config = dict(
    horizontal_flip=True,
    tokenizer='char',
    encoder_widths=[80, 160, 320],
    decoder_fused_qkv=False,
    decoder_tie_embeddings=False,
    init='kaiming_normal',
    shampoo_beta=0.999,
    precondition_frequency=25,
    steps=6800,
    warmup_steps=340,
)
Rows from block 3 of the text decoder, named by matrix and row number. Rows with one number belong to one neuron. Each number is 50 + 10 x the weight over its row's rms, rounded and kept within 0 to 99. All counts start at 0.
# fc1: MLP up (decoder.blocks.3.mlp.fc1.weight, 384x192), inputs 0-95
# fc2: MLP down (decoder.blocks.3.mlp.fc2.weight, 192x384, transposed), outputs 0-95
fc1.8:66 35 52 58 37 49 50 52 71 52 50 67 58 60 65 44 55 67 53 49 37 53 70 32 41 46 56 47 64 41 34 47 54 69 53 36 39 64 64 70 47 62 43 55 62 55 38 44 49 48 53 58 49 42 59 50 64 59 66 62 40 55 62 50 41 50 59 34 42 48 26 49 50 39 48 41 65 56 50 57 52 56 50 36 67 51 46 51 73 59 48 57 33 40 56 48
fc2.8:53 57 53 44 54 48 45 38 46 46 62 52 31 65 40 40 38 51 52 47 45 55 52 48 49 43 55 52 45 51 56 63 54 51 45 45 52 44 58 62 68 67 39 41 54 56 27 55 41 56 58 51 52 60 54 44 41 48 43 53 57 49 62 64 41 55 53 44 55 61 28 30 57 37 48 61 39 53 67 62 49 51 49 36 41 45 52 57 25 51 44 48 57 58 24 63
fc1.10:39 43 62 49 56 41 40 61 62 50 55 52 57 43 30 53 48 56 36 48 68 48 56 52 26 62 54 56 66 51 29 57 60 33 52 42 38 37 57 58 59 59 47 38 55 40 35 54 40 50 68 51 52 65 58 66 43 49 42 49 50 50 52 53 33 50 50 53 53 45 56 47 38 47 44 55 43 39 47 44 59 56 47 44 46 53 41 56 46 41 66 55 42 57 38 63
fc2.10:39 46 47 53 56 38 60 56 37 41 36 60 60 67 63 47 67 40 62 52 36 43 67 62 43 37 16 47 55 61 69 40 42 53 49 43 66 53 35 52 67 39 56 62 55 56 51 44 37 34 47 60 45 37 52 45 62 43 36 52 39 57 54 36 63 44 53 54 63 51 57 48 66 42 51 38 52 62 63 49 48 42 47 40 51 60 50 59 57 65 43 56 62 37 52 53
fc1.11:54 62 63 59 46 44 55 36 69 49 62 65 44 36 65 42 39 46 63 54 43 53 47 40 46 47 31 50 66 53 57 49 35 54 38 52 36 55 47 47 50 40 26 42 54 65 39 61 45 59 62 32 56 58 30 45 51 61 40 49 57 49 56 52 58 56 47 44 49 57 73 52 36 45 53 37 45 29 55 46 45 40 26 41 53 43 55 52 54 57 62 62 50 56 51 69
fc2.11:64 45 45 38 58 69 51 65 42 51 41 40 43 59 47 45 53 62 47 50 63 51 56 51 40 41 35 59 50 49 44 57 58 35 56 50 64 41 49 43 46 44 53 36 41 45 77 53 33 69 47 62 68 49 56 40 50 63 34 49 48 33 53 49 47 56 56 58 41 42 44 61 34 50 35 56 34 61 40 46 40 55 52 56 50 60 47 43 35 41 50 51 59 55 36 48
fc1.12:48 46 60 68 32 44 40 61 35 40 48 51 54 61 56 45 46 47 55 44 36 46 61 51 52 50 50 50 48 48 45 68 34 60 35 45 42 52 61 73 48 53 29 38 56 50 58 47 58 56 59 45 66 43 49 52 57 49 48 45 61 43 64 55 68 56 57 57 52 50 50 56 46 49 43 46 46 43 62 61 66 55 62 53 62 53 64 76 53 35 43 45 51 54 47 36
fc2.12:58 43 62 52 43 65 43 37 40 55 42 47 63 58 49 43 39 44 44 49 70 57 64 61 58 41 56 73 67 52 52 50 50 42 58 50 60 48 46 49 55 72 55 53 47 56 42 51 50 61 51 57 45 51 41 62 33 62 43 50 52 49 35 42 70 49 61 75 52 50 57 45 60 40 44 57 38 36 62 51 55 62 41 44 36 49 73 46 45 62 53 37 46 38 65 43
fc1.13:58 53 35 49 53 42 47 69 56 47 66 54 68 68 56 50 33 44 76 49 38 56 43 59 47 52 38 38 50 62 45 63 62 41 55 56 46 41 49 47 45 42 27 66 49 37 61 48 67 50 72 41 44 50 60 38 49 73 52 51 43 54 53 54 50 55 74 52 33 41 66 45 57 55 72 50 58 55 51 48 58 57 51 61 55 37 50 64 62 32 44 57 51 55 47 43
fc2.13:48 56 48 48 38 62 45 46 39 45 49 52 47 49 39 44 55 49 52 53 59 57 39 60 34 66 53 57 54 56 55 46 59 53 43 49 50 58 46 62 59 54 74 45 25 61 68 40 27 54 40 63 42 50 61 43 32 40 51 54 51 51 67 60 40 51 36 58 50 57 42 59 41 46 43 58 45 47 43 51 48 62 52 55 54 39 42 41 43 39 56 49 54 47 45 59
fc1.14:38 54 47 54 48 64 55 54 47 75 42 61 44 66 45 56 42 53 54 38 36 56 58 48 65 52 40 55 64 53 61 44 60 80 60 55 36 47 67 32 53 58 62 50 56 47 61 56 48 43 63 38 59 38 56 51 43 42 67 51 51 55 57 52 50 50 49 50 39 59 62 45 46 55 56 40 57 59 42 45 61 53 55 51 59 57 54 54 49 61 34 55 67 62 50 58
fc2.14:50 57 44 45 57 32 43 48 51 56 49 53 46 40 66 38 55 55 65 39 62 47 46 60 42 57 26 61 58 45 53 39 49 48 36 45 72 41 36 46 44 39 62 60 48 42 38 51 53 44 64 64 36 57 41 48 36 57 43 40 35 45 51 60 55 45 57 48 56 35 52 42 66 49 57 57 42 30 44 41 50 44 37 44 58 56 56 46 60 40 54 60 40 43 47 56
fc1.15:51 52 41 36 45 29 53 59 35 44 55 34 60 50 44 49 52 76 44 55 56 48 62 36 42 64 35 39 52 57 43 44 58 47 37 51 62 52 50 48 54 50 51 45 42 39 47 47 37 42 56 39 66 68 47 43 49 40 56 66 55 37 44 44 37 52 45 51 46 42 56 62 48 48 39 64 38 55 49 34 52 32 54 48 47 49 48 56 46 50 85 52 61 38 44 42
fc2.15:42 50 48 46 36 47 40 28 74 53 48 62 50 49 55 52 42 50 33 59 37 51 52 47 54 52 57 52 48 41 32 55 70 46 57 62 57 61 47 35 36 43 48 41 68 58 71 50 42 60 42 68 55 44 41 52 54 50 38 36 48 46 47 45 78 47 55 51 66 57 31 51 55 55 53 54 46 49 50 43 49 61 40 62 52 39 48 57 58 51 45 44 57 67 61 51
fc1.16:41 62 62 37 36 31 58 52 64 52 45 50 69 61 45 52 36 42 40 65 62 56 29 48 34 29 43 46 34 49 49 38 68 54 52 50 51 48 47 46 60 49 54 31 57 68 53 50 40 48 51 45 64 39 42 71 27 49 51 66 67 59 62 50 44 57 54 40 51 62 62 49 69 36 27 64 60 46 70 65 52 57 60 38 60 63 48 55 58 42 48 44 55 42 50 57
fc2.16:47 58 55 64 52 45 47 58 51 46 73 63 39 60 45 38 36 54 28 47 50 36 49 41 59 67 54 39 43 63 39 63 57 61 51 53 48 43 66 52 48 70 46 71 56 53 52 63 55 46 39 53 44 56 43 48 51 52 53 47 48 40 47 82 62 58 50 47 54 43 54 49 52 59 48 36 55 38 37 44 51 28 39 54 52 51 42 39 60 78 49 53 34 49 57 42
fc1.17:44 52 67 38 58 65 50 57 62 57 62 61 53 56 67 38 43 44 50 42 42 38 55 42 60 51 68 46 46 47 47 78 61 58 33 66 55 66 64 49 39 56 38 39 52 47 53 52 65 64 46 55 56 57 48 51 41 70 51 48 54 56 46 57 49 58 78 39 50 56 65 47 38 35 45 42 42 48 54 52 38 60 54 45 64 39 50 76 72 49 62 46 49 52 59 42
fc2.17:47 43 56 54 31 55 35 57 52 37 42 62 47 58 44 64 38 52 56 39 55 53 34 47 54 47 38 62 54 41 48 43 50 67 50 48 52 48 49 51 65 28 50 36 36 56 41 32 44 27 54 28 40 50 67 48 55 45 33 58 51 60 45 55 51 26 51 62 67 66 53 51 58 40 37 63 63 51 57 52 70 61 34 54 36 51 44 51 52 42 56 50 42 59 43 64
fc1.18:51 57 51 43 59 43 54 57 57 39 60 40 60 53 48 74 44 54 68 41 64 57 57 54 38 36 37 39 43 35 58 46 51 48 52 54 44 58 34 38 62 45 46 50 49 55 14 48 53 72 55 55 46 45 50 29 50 46 59 28 36 51 44 53 55 57 54 54 54 48 55 71 67 57 47 30 59 58 54 46 42 42 52 70 56 35 42 42 32 48 59 45 63 42 48 49
fc2.18:61 53 69 36 46 54 52 67 31 46 24 65 40 71 42 57 48 54 44 48 52 32 34 55 62 59 66 42 45 49 51 44 39 50 55 55 56 56 60 43 50 45 34 53 63 51 51 47 30 30 32 58 47 42 55 54 65 40 48 42 61 50 45 47 51 38 61 53 42 66 55 46 34 52 58 57 47 48 61 39 54 61 48 49 50 62 54 62 59 50 42 60 30 57 57 50
fc1.19:41 30 52 35 42 69 58 43 61 49 61 68 56 72 59 62 47 45 48 50 41 60 36 56 50 60 50 29 73 53 59 49 44 41 51 45 50 43 35 42 47 41 45 59 30 40 58 38 35 59 54 44 62 47 63 52 53 58 36 56 58 58 42 34 47 49 51 51 41 61 61 66 44 46 48 40 60 58 46 44 62 58 51 38 48 36 51 53 47 35 56 37 41 50 75 56
fc2.19:80 75 50 54 43 40 54 46 62 40 46 35 58 18 55 53 38 58 70 37 53 43 52 59 54 54 53 41 38 47 56 38 62 49 57 64 36 40 53 55 37 39 54 43 70 45 54 61 51 53 62 40 39 43 47 56 39 58 58 52 51 52 37 60 52 34 45 57 63 42 34 63 69 30 59 57 59 48 68 39 48 48 71 55 67 49 42 55 54 63 49 51 57 45 30 49
fc1.21:64 42 46 56 48 50 48 44 72 53 51 40 56 52 37 46 55 59 53 36 45 63 38 61 50 39 55 62 43 52 65 78 37 46 44 54 54 59 49 73 37 46 58 66 62 52 75 55 36 62 57 45 49 48 54 50 30 37 50 56 54 30 38 39 58 62 50 53 62 36 50 62 63 55 59 48 47 57 53 43 64 65 48 50 58 44 52 47 63 48 57 44 61 51 72 67
fc2.21:57 42 63 54 56 54 62 53 31 56 44 52 42 40 55 53 49 55 48 57 49 43 67 50 44 53 62 47 56 42 41 56 44 48 58 51 50 36 59 45 51 45 55 33 35 40 49 40 60 40 35 46 50 48 49 33 62 54 31 33 41 68 61 33 55 43 52 48 36 34 52 71 44 73 53 49 50 51 39 70 66 56 50 54 51 59 55 57 50 50 44 50 41 55 58 48
fc1.22:50 49 49 40 57 50 50 48 44 37 47 62 59 57 55 53 54 69 38 50 50 44 33 68 62 55 62 43 35 42 54 48 49 49 61 54 61 39 60 62 43 44 68 41 39 40 57 46 26 55 62 32 68 48 53 61 54 60 48 63 73 46 56 47 59 51 42 47 48 68 52 62 45 47 44 57 58 66 40 50 47 59 45 49 59 41 64 54 55 54 53 59 44 48 31 51
fc2.22:52 45 47 48 42 64 52 44 46 31 34 59 59 58 42 42 51 39 53 48 53 55 52 31 49 38 48 45 45 65 47 40 60 38 36 53 57 72 56 41 62 34 40 28 52 44 51 43 79 42 45 52 53 55 56 37 59 32 36 50 55 35 75 40 53 39 69 42 41 46 43 51 48 47 54 47 36 54 61 60 51 59 52 55 36 52 58 53 64 66 40 44 55 58 33 51
fc1.23:44 46 35 45 54 45 69 44 50 56 60 53 37 43 59 40 44 54 55 55 50 28 37 47 64 67 44 56 44 61 52 49 60 66 64 45 71 51 48 54 55 51 79 52 44 67 43 60 47 51 67 44 25 58 48 59 51 46 58 66 49 28 40 54 51 61 59 41 51 48 52 68 65 45 53 54 58 65 59 43 40 44 38 45 39 35 61 27 63 51 43 43 47 48 41 52
fc2.23:54 38 60 47 40 54 46 22 50 46 41 47 63 43 52 50 48 44 50 56 40 52 57 51 47 48 59 42 44 49 58 65 28 49 46 43 49 38 44 45 36 60 53 34 67 59 41 58 43 50 45 38 45 50 46 49 38 66 51 42 40 55 57 39 54 49 64 55 75 50 59 61 45 48 44 36 51 59 65 45 51 68 70 64 38 56 44 71 63 36 60 52 53 59 56 57
fc1.24:53 56 61 68 48 46 38 77 46 46 55 63 62 41 31 64 62 60 54 49 29 55 49 43 51 42 47 57 32 44 54 47 60 45 51 59 56 61 47 36 36 56 42 37 45 46 65 57 59 49 59 60 50 56 47 42 51 36 44 34 39 50 56 45 54 54 54 64 42 38 57 36 49 46 52 31 54 50 37 61 48 62 51 57 49 33 59 64 70 37 70 58 65 63 55 63
fc2.24:51 38 46 50 51 57 58 37 49 46 46 55 50 38 57 48 25 48 29 38 50 49 45 69 63 52 52 33 61 37 42 54 45 63 35 45 37 40 52 53 56 71 43 44 45 60 36 60 51 48 54 44 35 54 66 72 51 47 42 58 47 57 31 49 56 58 45 51 57 61 52 54 46 46 47 58 50 61 50 48 52 46 58 26 59 51 47 43 54 59 45 68 36 52 61 68
fc1.25:48 61 56 57 63 36 39 41 53 46 39 61 40 55 41 42 44 51 62 54 48 51 47 47 55 52 46 48 58 44 39 69 46 57 37 56 55 63 54 60 32 56 54 40 52 54 43 39 53 56 48 32 56 52 40 60 63 58 72 62 50 54 40 63 72 57 52 49 28 71 49 32 48 49 48 45 38 58 59 44 48 50 50 42 60 45 59 65 57 53 41 61 38 58 42 35
fc2.25:43 47 53 40 68 56 46 47 67 50 53 36 64 27 55 46 44 45 51 38 55 56 34 50 46 49 41 43 59 41 48 59 39 34 57 58 54 44 62 52 64 44 47 51 46 58 48 67 62 57 48 48 56 48 66 63 57 33 48 62 62 31 58 48 50 32 22 55 51 44 44 61 53 35 34 78 64 40 60 46 50 49 54 61 47 51 39 39 50 58 49 44 44 50 52 29
fc1.26:44 66 58 25 47 52 37 41 53 74 45 32 48 71 62 48 49 49 37 55 59 53 50 58 45 66 52 51 34 62 45 45 49 59 56 47 67 56 45 51 61 60 55 52 49 64 51 38 48 51 73 47 50 44 56 52 62 75 52 51 28 43 50 56 67 56 56 48 66 61 57 65 46 45 54 57 42 48 53 56 57 50 50 51 49 57 46 63 41 49 29 41 36 50 56 57
fc2.26:48 61 50 67 51 59 43 40 54 37 62 51 56 61 63 62 32 44 52 58 39 38 50 48 50 43 40 40 48 50 70 41 53 35 38 38 47 42 50 47 50 51 52 47 52 57 43 47 35 38 59 52 54 50 50 36 48 42 57 68 42 58 44 62 57 36 55 43 53 47 43 66 53 44 64 53 29 34 42 38 58 64 45 32 67 37 36 46 55 65 71 60 56 55 54 44
fc1.27:54 48 57 41 41 44 51 36 46 52 57 38 58 65 30 59 56 38 60 60 42 44 49 56 38 44 57 55 53 39 32 61 59 44 36 43 71 41 31 28 54 44 63 62 52 51 45 47 40 63 48 47 57 60 64 73 49 54 51 49 63 62 43 40 26 54 50 53 49 34 52 45 58 68 58 34 56 49 46 51 73 55 48 51 48 37 57 57 45 54 66 53 41 56 53 47
fc2.27:64 47 65 51 55 36 50 49 39 47 52 58 41 52 64 35 49 46 53 46 39 63 43 46 52 48 41 64 67 52 47 34 48 61 64 50 49 34 48 48 53 51 42 58 52 45 51 50 37 39 46 55 52 55 46 41 59 47 56 57 60 39 48 52 64 49 40 57 53 52 47 60 41 41 57 65 52 72 46 38 28 54 50 54 59 58 67 32 26 42 51 47 52 63 56 60
fc1.28:59 57 46 54 39 45 52 40 51 40 42 51 52 46 47 61 44 76 42 47 38 46 60 75 59 61 37 58 60 48 58 45 39 52 40 58 57 54 51 44 46 61 37 65 67 51 47 43 48 58 45 42 59 67 30 65 44 41 43 45 43 45 44 38 54 45 54 60 35 52 57 54 39 40 69 72 55 51 54 43 53 18 52 40 36 55 48 57 57 49 63 59 61 70 49 48
fc2.28:52 39 61 47 56 55 51 54 62 43 68 50 35 53 46 52 51 59 58 55 43 49 42 63 61 59 63 32 48 51 62 59 60 47 46 38 53 61 18 42 56 48 50 40 56 56 65 55 62 50 57 66 39 40 57 34 61 63 58 54 55 54 48 59 45 47 54 41 62 49 47 68 49 56 39 48 45 44 26 48 50 59 42 42 43 43 47 45 61 44 60 46 39 45 44 50
fc1.30:54 32 65 54 53 53 48 63 50 40 42 51 60 53 30 30 66 45 32 57 49 51 43 43 37 50 46 46 48 65 33 40 65 70 34 52 52 34 47 50 46 47 53 51 43 52 45 68 44 42 57 39 49 68 52 61 45 58 52 56 41 44 32 48 62 63 63 61 63 42 61 51 55 39 65 45 53 48 63 56 65 64 53 70 49 57 49 48 40 56 45 59 57 43 57 36
fc2.30:46 68 35 42 48 54 54 55 51 66 42 42 40 30 57 54 63 64 46 41 47 49 44 51 62 53 60 45 52 34 56 61 40 59 39 48 58 52 37 38 57 48 58 29 63 52 44 54 38 59 52 64 48 42 52 40 48 57 49 37 53 38 63 45 59 53 52 45 51 44 41 25 44 33 45 36 47 48 34 38 43 42 60 34 53 37 45 52 64 33 67 45 67 49 55 64
fc1.31:50 41 53 39 51 49 50 54 54 36 69 47 48 55 59 54 60 37 54 57 23 32 49 42 43 45 58 41 45 49 53 50 52 61 49 43 37 37 70 41 60 61 59 53 58 44 42 45 33 73 53 39 42 48 51 45 42 56 50 55 56 49 46 47 47 47 51 53 60 63 42 63 54 63 61 48 38 42 62 36 47 48 57 52 52 51 58 31 54 68 42 59 60 45 44 38
fc2.31:36 35 50 50 34 30 54 49 64 41 48 36 42 36 51 43 51 54 60 45 50 54 54 55 64 63 50 57 47 36 51 59 57 32 52 60 48 61 32 64 42 47 54 34 49 41 47 43 55 49 47 57 52 55 54 36 66 79 51 49 60 41 51 36 44 57 35 49 44 39 60 70 33 52 62 55 59 38 31 58 44 52 55 45 70 54 50 62 61 42 63 55 40 50 57 58
fc1.32:61 46 55 40 67 46 50 49 55 51 43 46 54 50 45 52 46 37 50 38 53 59 60 67 64 59 29 39 40 50 47 44 35 71 43 59 37 57 52 37 51 51 41 34 33 57 58 45 36 52 35 62 31 57 55 50 29 70 44 44 51 50 30 48 48 58 51 49 37 55 67 51 40 49 51 63 49 36 43 60 69 50 47 44 52 72 47 61 53 53 60 43 61 65 70 68
fc2.32:14 40 40 74 39 60 54 67 50 56 72 50 46 45 52 65 40 36 40 48 57 61 34 48 50 31 72 41 69 41 51 66 63 40 51 70 44 48 50 36 44 51 43 64 51 60 46 38 55 55 58 24 59 34 53 50 53 44 51 59 50 65 62 45 51 50 45 46 60 45 37 45 49 23 43 49 45 62 77 55 44 70 44 65 35 35 39 44 57 39 37 53 33 59 35 49
fc1.33:49 41 40 55 48 59 67 56 50 58 58 34 51 57 58 44 56 61 30 52 41 54 52 43 40 43 64 56 48 51 69 35 56 54 41 46 58 53 47 43 43 44 48 53 58 36 56 70 45 40 56 57 40 33 33 62 58 51 38 37 48 52 56 47 29 49 54 46 57 61 56 55 47 60 74 57 68 51 46 63 44 62 51 40 45 35 53 48 24 63 54 40 56 47 63 43
fc2.33:36 58 54 46 42 54 34 54 59 49 49 59 57 51 67 48 49 33 66 46 59 46 43 47 52 57 55 33 61 43 37 68 43 63 79 56 38 63 41 46 58 55 44 56 64 48 41 32 43 39 52 16 53 49 45 46 59 63 59 50 33 51 40 49 67 57 60 43 42 38 53 42 49 50 57 42 47 42 62 47 49 33 33 37 49 73 31 52 60 43 45 64 28 51 55 42
fc1.34:54 45 59 59 47 54 66 49 38 52 60 67 62 45 25 39 41 41 36 43 51 50 48 50 23 54 57 59 61 60 54 57 60 64 40 49 42 62 33 40 40 50 38 57 44 53 48 27 52 46 49 56 42 25 36 50 41 24 47 65 52 60 47 32 35 48 51 60 49 63 56 36 46 43 58 42 54 39 61 67 45 74 53 45 48 54 48 51 51 56 50 50 46 43 34 42
fc2.34:61 29 54 45 38 39 53 39 61 45 54 26 50 56 57 55 53 52 49 65 62 48 64 54 62 45 37 49 62 49 49 30 36 34 58 50 59 67 41 42 48 70 57 51 80 60 45 48 42 45 56 55 54 56 42 55 35 45 53 57 58 41 47 36 56 46 40 45 54 54 44 52 44 69 46 47 69 71 46 53 54 41 52 45 48 54 47 46 61 47 52 56 60 46 52 43
fc1.35:60 36 51 38 42 52 58 54 50 44 58 52 50 49 44 35 61 59 39 39 53 46 57 46 39 39 47 54 50 44 39 56 67 60 54 43 42 34 72 59 46 59 50 53 39 62 65 49 55 46 76 35 55 56 50 64 84 43 33 61 54 48 38 45 59 61 41 46 40 55 55 67 59 35 48 66 52 55 46 62 51 64 55 47 53 57 66 67 30 45 49 50 48 42 58 48
fc2.35:56 65 50 52 33 49 44 63 31 53 33 42 52 64 39 52 32 40 51 52 59 45 44 52 54 56 51 36 61 57 64 24 38 64 43 50 44 46 44 67 44 57 54 49 44 70 55 64 48 45 50 54 41 39 49 45 67 51 64 73 44 60 37 47 38 63 44 36 55 56 60 53 56 48 81 44 50 51 67 49 41 47 49 58 56 40 43 38 48 65 34 54 51 42 40 64
fc1.36:31 25 53 51 44 49 46 52 60 67 49 40 60 37 50 66 51 26 35 36 61 53 52 54 29 64 46 63 56 43 32 41 65 53 67 45 53 34 49 48 64 50 60 47 55 32 59 35 61 60 50 46 64 62 47 52 52 53 53 47 44 41 58 51 35 56 44 48 54 44 51 64 49 54 21 55 45 43 53 59 45 52 46 39 52 58 35 58 49 51 70 64 37 62 66 29
fc2.36:32 62 43 43 44 53 53 48 52 61 55 55 51 52 46 55 58 48 61 64 62 49 57 49 64 48 52 45 40 50 53 57 43 41 36 60 59 43 64 39 42 54 55 51 59 40 46 56 52 53 59 52 48 49 56 47 29 38 46 27 45 48 27 42 60 39 60 54 34 41 54 46 60 55 47 59 31 39 45 43 58 21 53 40 42 25 39 61 40 37 67 29 62 50 38 47
fc1.37:48 55 62 52 57 31 42 55 65 55 62 58 47 44 33 65 42 69 35 60 43 55 42 40 31 44 53 49 59 41 67 39 54 37 39 44 49 57 53 39 42 43 68 47 59 45 57 55 59 35 42 44 49 55 59 58 43 66 55 43 55 45 48 62 57 52 58 35 35 26 62 48 49 52 40 39 51 30 55 47 54 53 45 48 56 40 56 40 46 56 52 48 61 46 42 59
fc2.37:47 41 46 43 46 39 44 47 65 58 46 49 38 54 41 53 53 51 53 52 44 34 45 50 76 37 60 49 31 63 60 42 58 46 44 39 63 40 50 55 55 47 64 33 58 51 54 53 49 61 57 64 58 58 42 60 47 64 51 46 38 55 50 50 55 72 62 54 36 56 35 57 55 49 54 55 68 61 44 52 52 41 50 56 41 57 36 59 66 38 57 60 58 35 67 35
fc1.38:59 49 54 57 34 44 44 48 41 35 55 43 52 42 51 48 33 54 48 56 62 63 42 38 52 49 46 44 50 52 53 53 41 58 67 57 38 47 36 53 68 54 46 47 58 56 31 50 41 62 67 43 56 39 63 49 72 57 68 69 55 59 58 43 51 65 54 38 63 66 40 59 62 48 42 33 56 42 56 54 64 49 30 51 65 38 53 56 66 31 59 51 55 28 49 43
fc2.38:40 41 46 41 58 58 56 52 55 50 30 53 44 52 74 51 47 51 43 66 54 52 67 51 53 53 43 59 51 43 45 45 56 55 36 42 48 44 59 42 42 51 54 44 62 52 69 54 52 57 48 44 42 45 72 57 51 50 49 44 42 63 32 52 32 48 51 52 40 40 43 42 24 61 24 59 52 52 64 40 53 51 56 56 46 53 44 59 45 40 42 32 53 49 43 61
fc1.39:31 63 54 53 55 47 45 50 58 50 42 45 51 49 70 60 42 63 37 46 59 52 82 57 38 59 43 60 49 54 45 62 65 47 33 63 55 57 43 34 56 46 60 49 44 49 56 47 43 45 43 31 29 43 60 39 64 48 52 60 56 37 53 54 50 58 71 45 37 61 58 39 46 44 56 56 52 49 47 59 46 54 48 49 56 58 52 26 50 33 27 55 38 43 56 49
fc2.39:62 30 56 27 46 41 62 73 17 61 51 52 52 47 45 58 55 32 43 62 48 31 35 54 36 34 62 47 52 43 52 54 35 49 48 47 64 46 36 52 37 60 42 48 47 45 52 63 52 63 39 63 58 51 37 47 53 58 48 52 32 50 41 44 38 49 42 49 51 40 48 47 53 55 56 45 57 54 51 49 45 53 79 39 45 53 51 66 56 59 64 49 63 47 50 46
fc1.40:42 43 56 50 32 46 64 62 51 56 50 47 55 58 46 43 47 35 43 72 50 40 52 57 67 71 57 71 56 54 45 62 69 68 61 56 56 62 49 65 38 53 23 59 35 46 39 54 53 63 65 41 50 59 47 46 39 49 62 56 42 39 42 65 64 36 49 39 42 57 52 36 73 50 66 56 50 66 49 56 52 30 49 55 47 34 30 67 46 52 47 49 43 38 43 49
fc2.40:51 47 36 60 56 58 49 59 45 57 38 58 41 61 35 71 63 48 52 47 46 75 79 52 64 30 39 49 34 34 47 53 62 47 77 44 68 39 69 38 35 41 51 30 48 51 47 64 59 43 54 47 47 58 45 48 42 47 46 43 52 48 55 45 51 53 53 39 49 36 40 63 48 47 56 45 45 51 63 57 35 64 59 39 39 52 45 52 41 55 48 43 58 46 74 50
fc1.41:39 44 41 33 64 54 23 50 54 47 57 38 41 57 48 63 47 53 53 31 56 50 54 40 43 36 34 54 47 49 52 47 44 48 45 39 51 46 62 63 37 51 61 65 41 62 56 49 54 34 43 33 43 45 47 26 54 45 53 70 53 51 57 60 54 65 28 47 43 51 49 47 39 55 44 58 46 59 59 50 46 53 71 72 33 45 57 50 59 44 52 47 64 42 49 64
fc2.41:68 53 41 58 57 71 53 60 38 47 38 49 54 54 52 31 46 42 45 52 45 54 54 56 59 68 58 56 43 33 35 52 69 59 64 51 70 70 49 67 60 57 49 46 65 40 41 50 56 50 44 61 63 40 62 61 43 56 46 42 67 49 56 50 32 48 51 38 58 47 39 36 42 39 47 39 52 42 54 41 36 63 51 37 58 49 55 29 44 46 45 61 42 54 52 43
fc1.42:33 50 52 58 48 50 51 55 47 55 51 55 32 61 52 57 58 52 44 51 45 42 55 70 46 53 64 51 45 61 71 37 57 63 45 49 38 79 43 62 50 34 56 57 53 57 49 53 63 69 58 46 57 43 43 47 55 57 54 39 50 45 61 59 49 45 52 63 40 55 59 47 58 46 37 49 52 34 64 63 49 56 26 49 70 51 46 50 45 57 62 50 54 60 56 50
fc2.42:64 51 63 55 66 57 60 57 46 60 46 59 64 39 58 42 45 62 48 64 36 52 63 45 61 51 49 43 52 30 37 49 45 46 69 62 40 40 54 36 50 70 43 41 54 53 41 43 58 45 33 62 63 48 44 40 44 37 56 54 59 52 44 42 35 57 48 46 50 45 61 52 52 27 54 60 56 66 49 48 32 54 58 43 43 61 66 49 41 45 29 55 60 41 57 40
fc1.43:42 38 62 41 51 57 52 48 52 57 42 58 43 44 45 53 49 41 55 48 51 49 59 44 43 50 46 55 36 39 41 55 54 67 56 25 60 55 50 41 37 40 38 44 49 52 42 61 48 45 52 36 64 74 50 40 57 50 50 50 51 27 66 43 64 55 30 51 42 44 44 39 47 40 67 32 41 32 49 56 51 43 61 59 54 56 52 34 52 59 62 45 50 63 64 50
fc2.43:41 51 51 44 52 52 42 42 35 51 52 64 44 61 36 68 41 49 64 63 53 60 47 46 59 42 53 76 59 83 48 64 42 49 44 50 48 41 34 52 30 42 36 60 53 51 51 70 51 57 56 60 45 49 42 61 60 48 62 32 45 60 42 44 63 51 60 48 59 59 53 44 58 59 42 60 56 55 34 53 61 47 70 37 56 52 64 52 40 61 57 41 43 67 29 45
fc1.44:52 52 47 37 61 41 53 43 46 56 64 43 57 45 56 38 44 60 55 52 45 54 41 64 40 65 61 33 41 47 56 47 49 53 55 57 57 56 28 55 46 60 59 62 63 39 42 44 34 58 76 53 47 59 35 51 61 49 45 46 43 55 58 63 61 51 53 36 40 40 57 57 35 41 46 56 58 61 63 46 59 50 54 57 41 52 75 56 51 37 67 55 78 37 51 30
fc2.44:39 59 46 58 38 60 54 62 49 46 64 38 70 61 57 63 49 59 39 33 58 40 51 43 53 43 46 53 56 40 48 37 49 47 60 61 62 30 58 44 40 44 58 58 45 37 47 53 41 72 44 47 43 54 42 21 51 64 62 53 41 47 60 43 43 62 55 65 61 44 68 48 75 58 44 36 48 62 41 54 40 59 57 38 52 48 42 48 48 48 43 30 41 42 36 64
fc1.46:57 46 67 44 64 43 68 56 52 50 38 47 43 56 43 45 29 35 55 49 44 57 42 49 46 33 30 39 51 44 48 44 54 57 46 37 44 46 55 44 57 35 51 44 42 70 52 49 34 33 66 56 34 44 55 49 51 66 67 53 57 41 50 45 56 46 43 35 49 55 44 57 53 50 69 28 42 63 57 58 42 58 51 47 40 41 52 57 57 63 42 49 63 39 40 32
fc2.46:43 48 42 34 39 38 65 54 81 63 64 59 38 64 33 65 67 40 36 56 38 44 62 34 52 40 73 58 48 57 69 44 45 30 51 60 43 61 56 61 34 44 46 76 56 63 44 53 65 42 42 38 43 57 57 54 38 38 50 52 60 51 59 48 48 53 50 38 48 35 52 49 43 42 47 43 45 45 56 55 62 51 63 44 36 60 59 50 40 51 51 57 52 54 49 43
fc1.47:55 42 43 52 51 54 48 49 62 68 53 48 48 48 65 70 60 61 52 53 38 65 35 61 62 53 52 52 52 46 49 50 67 34 38 37 32 69 55 39 52 50 37 60 55 48 37 58 46 55 65 47 47 48 60 68 48 60 60 52 43 61 59 63 52 49 33 43 65 37 45 47 48 37 55 53 40 59 53 70 45 36 20 55 55 44 53 53 63 51 49 63 49 60 53 41
fc2.47:54 43 56 55 44 58 40 55 38 64 69 46 44 42 53 44 43 57 52 39 26 47 40 38 30 46 47 61 47 45 41 56 61 48 56 51 49 47 43 44 68 42 61 59 45 45 58 72 45 51 57 61 54 39 42 50 47 42 44 40 48 50 44 42 59 37 61 52 38 56 52 51 52 55 56 53 52 65 47 73 40 47 62 52 47 55 48 64 22 38 43 60 50 45 66 53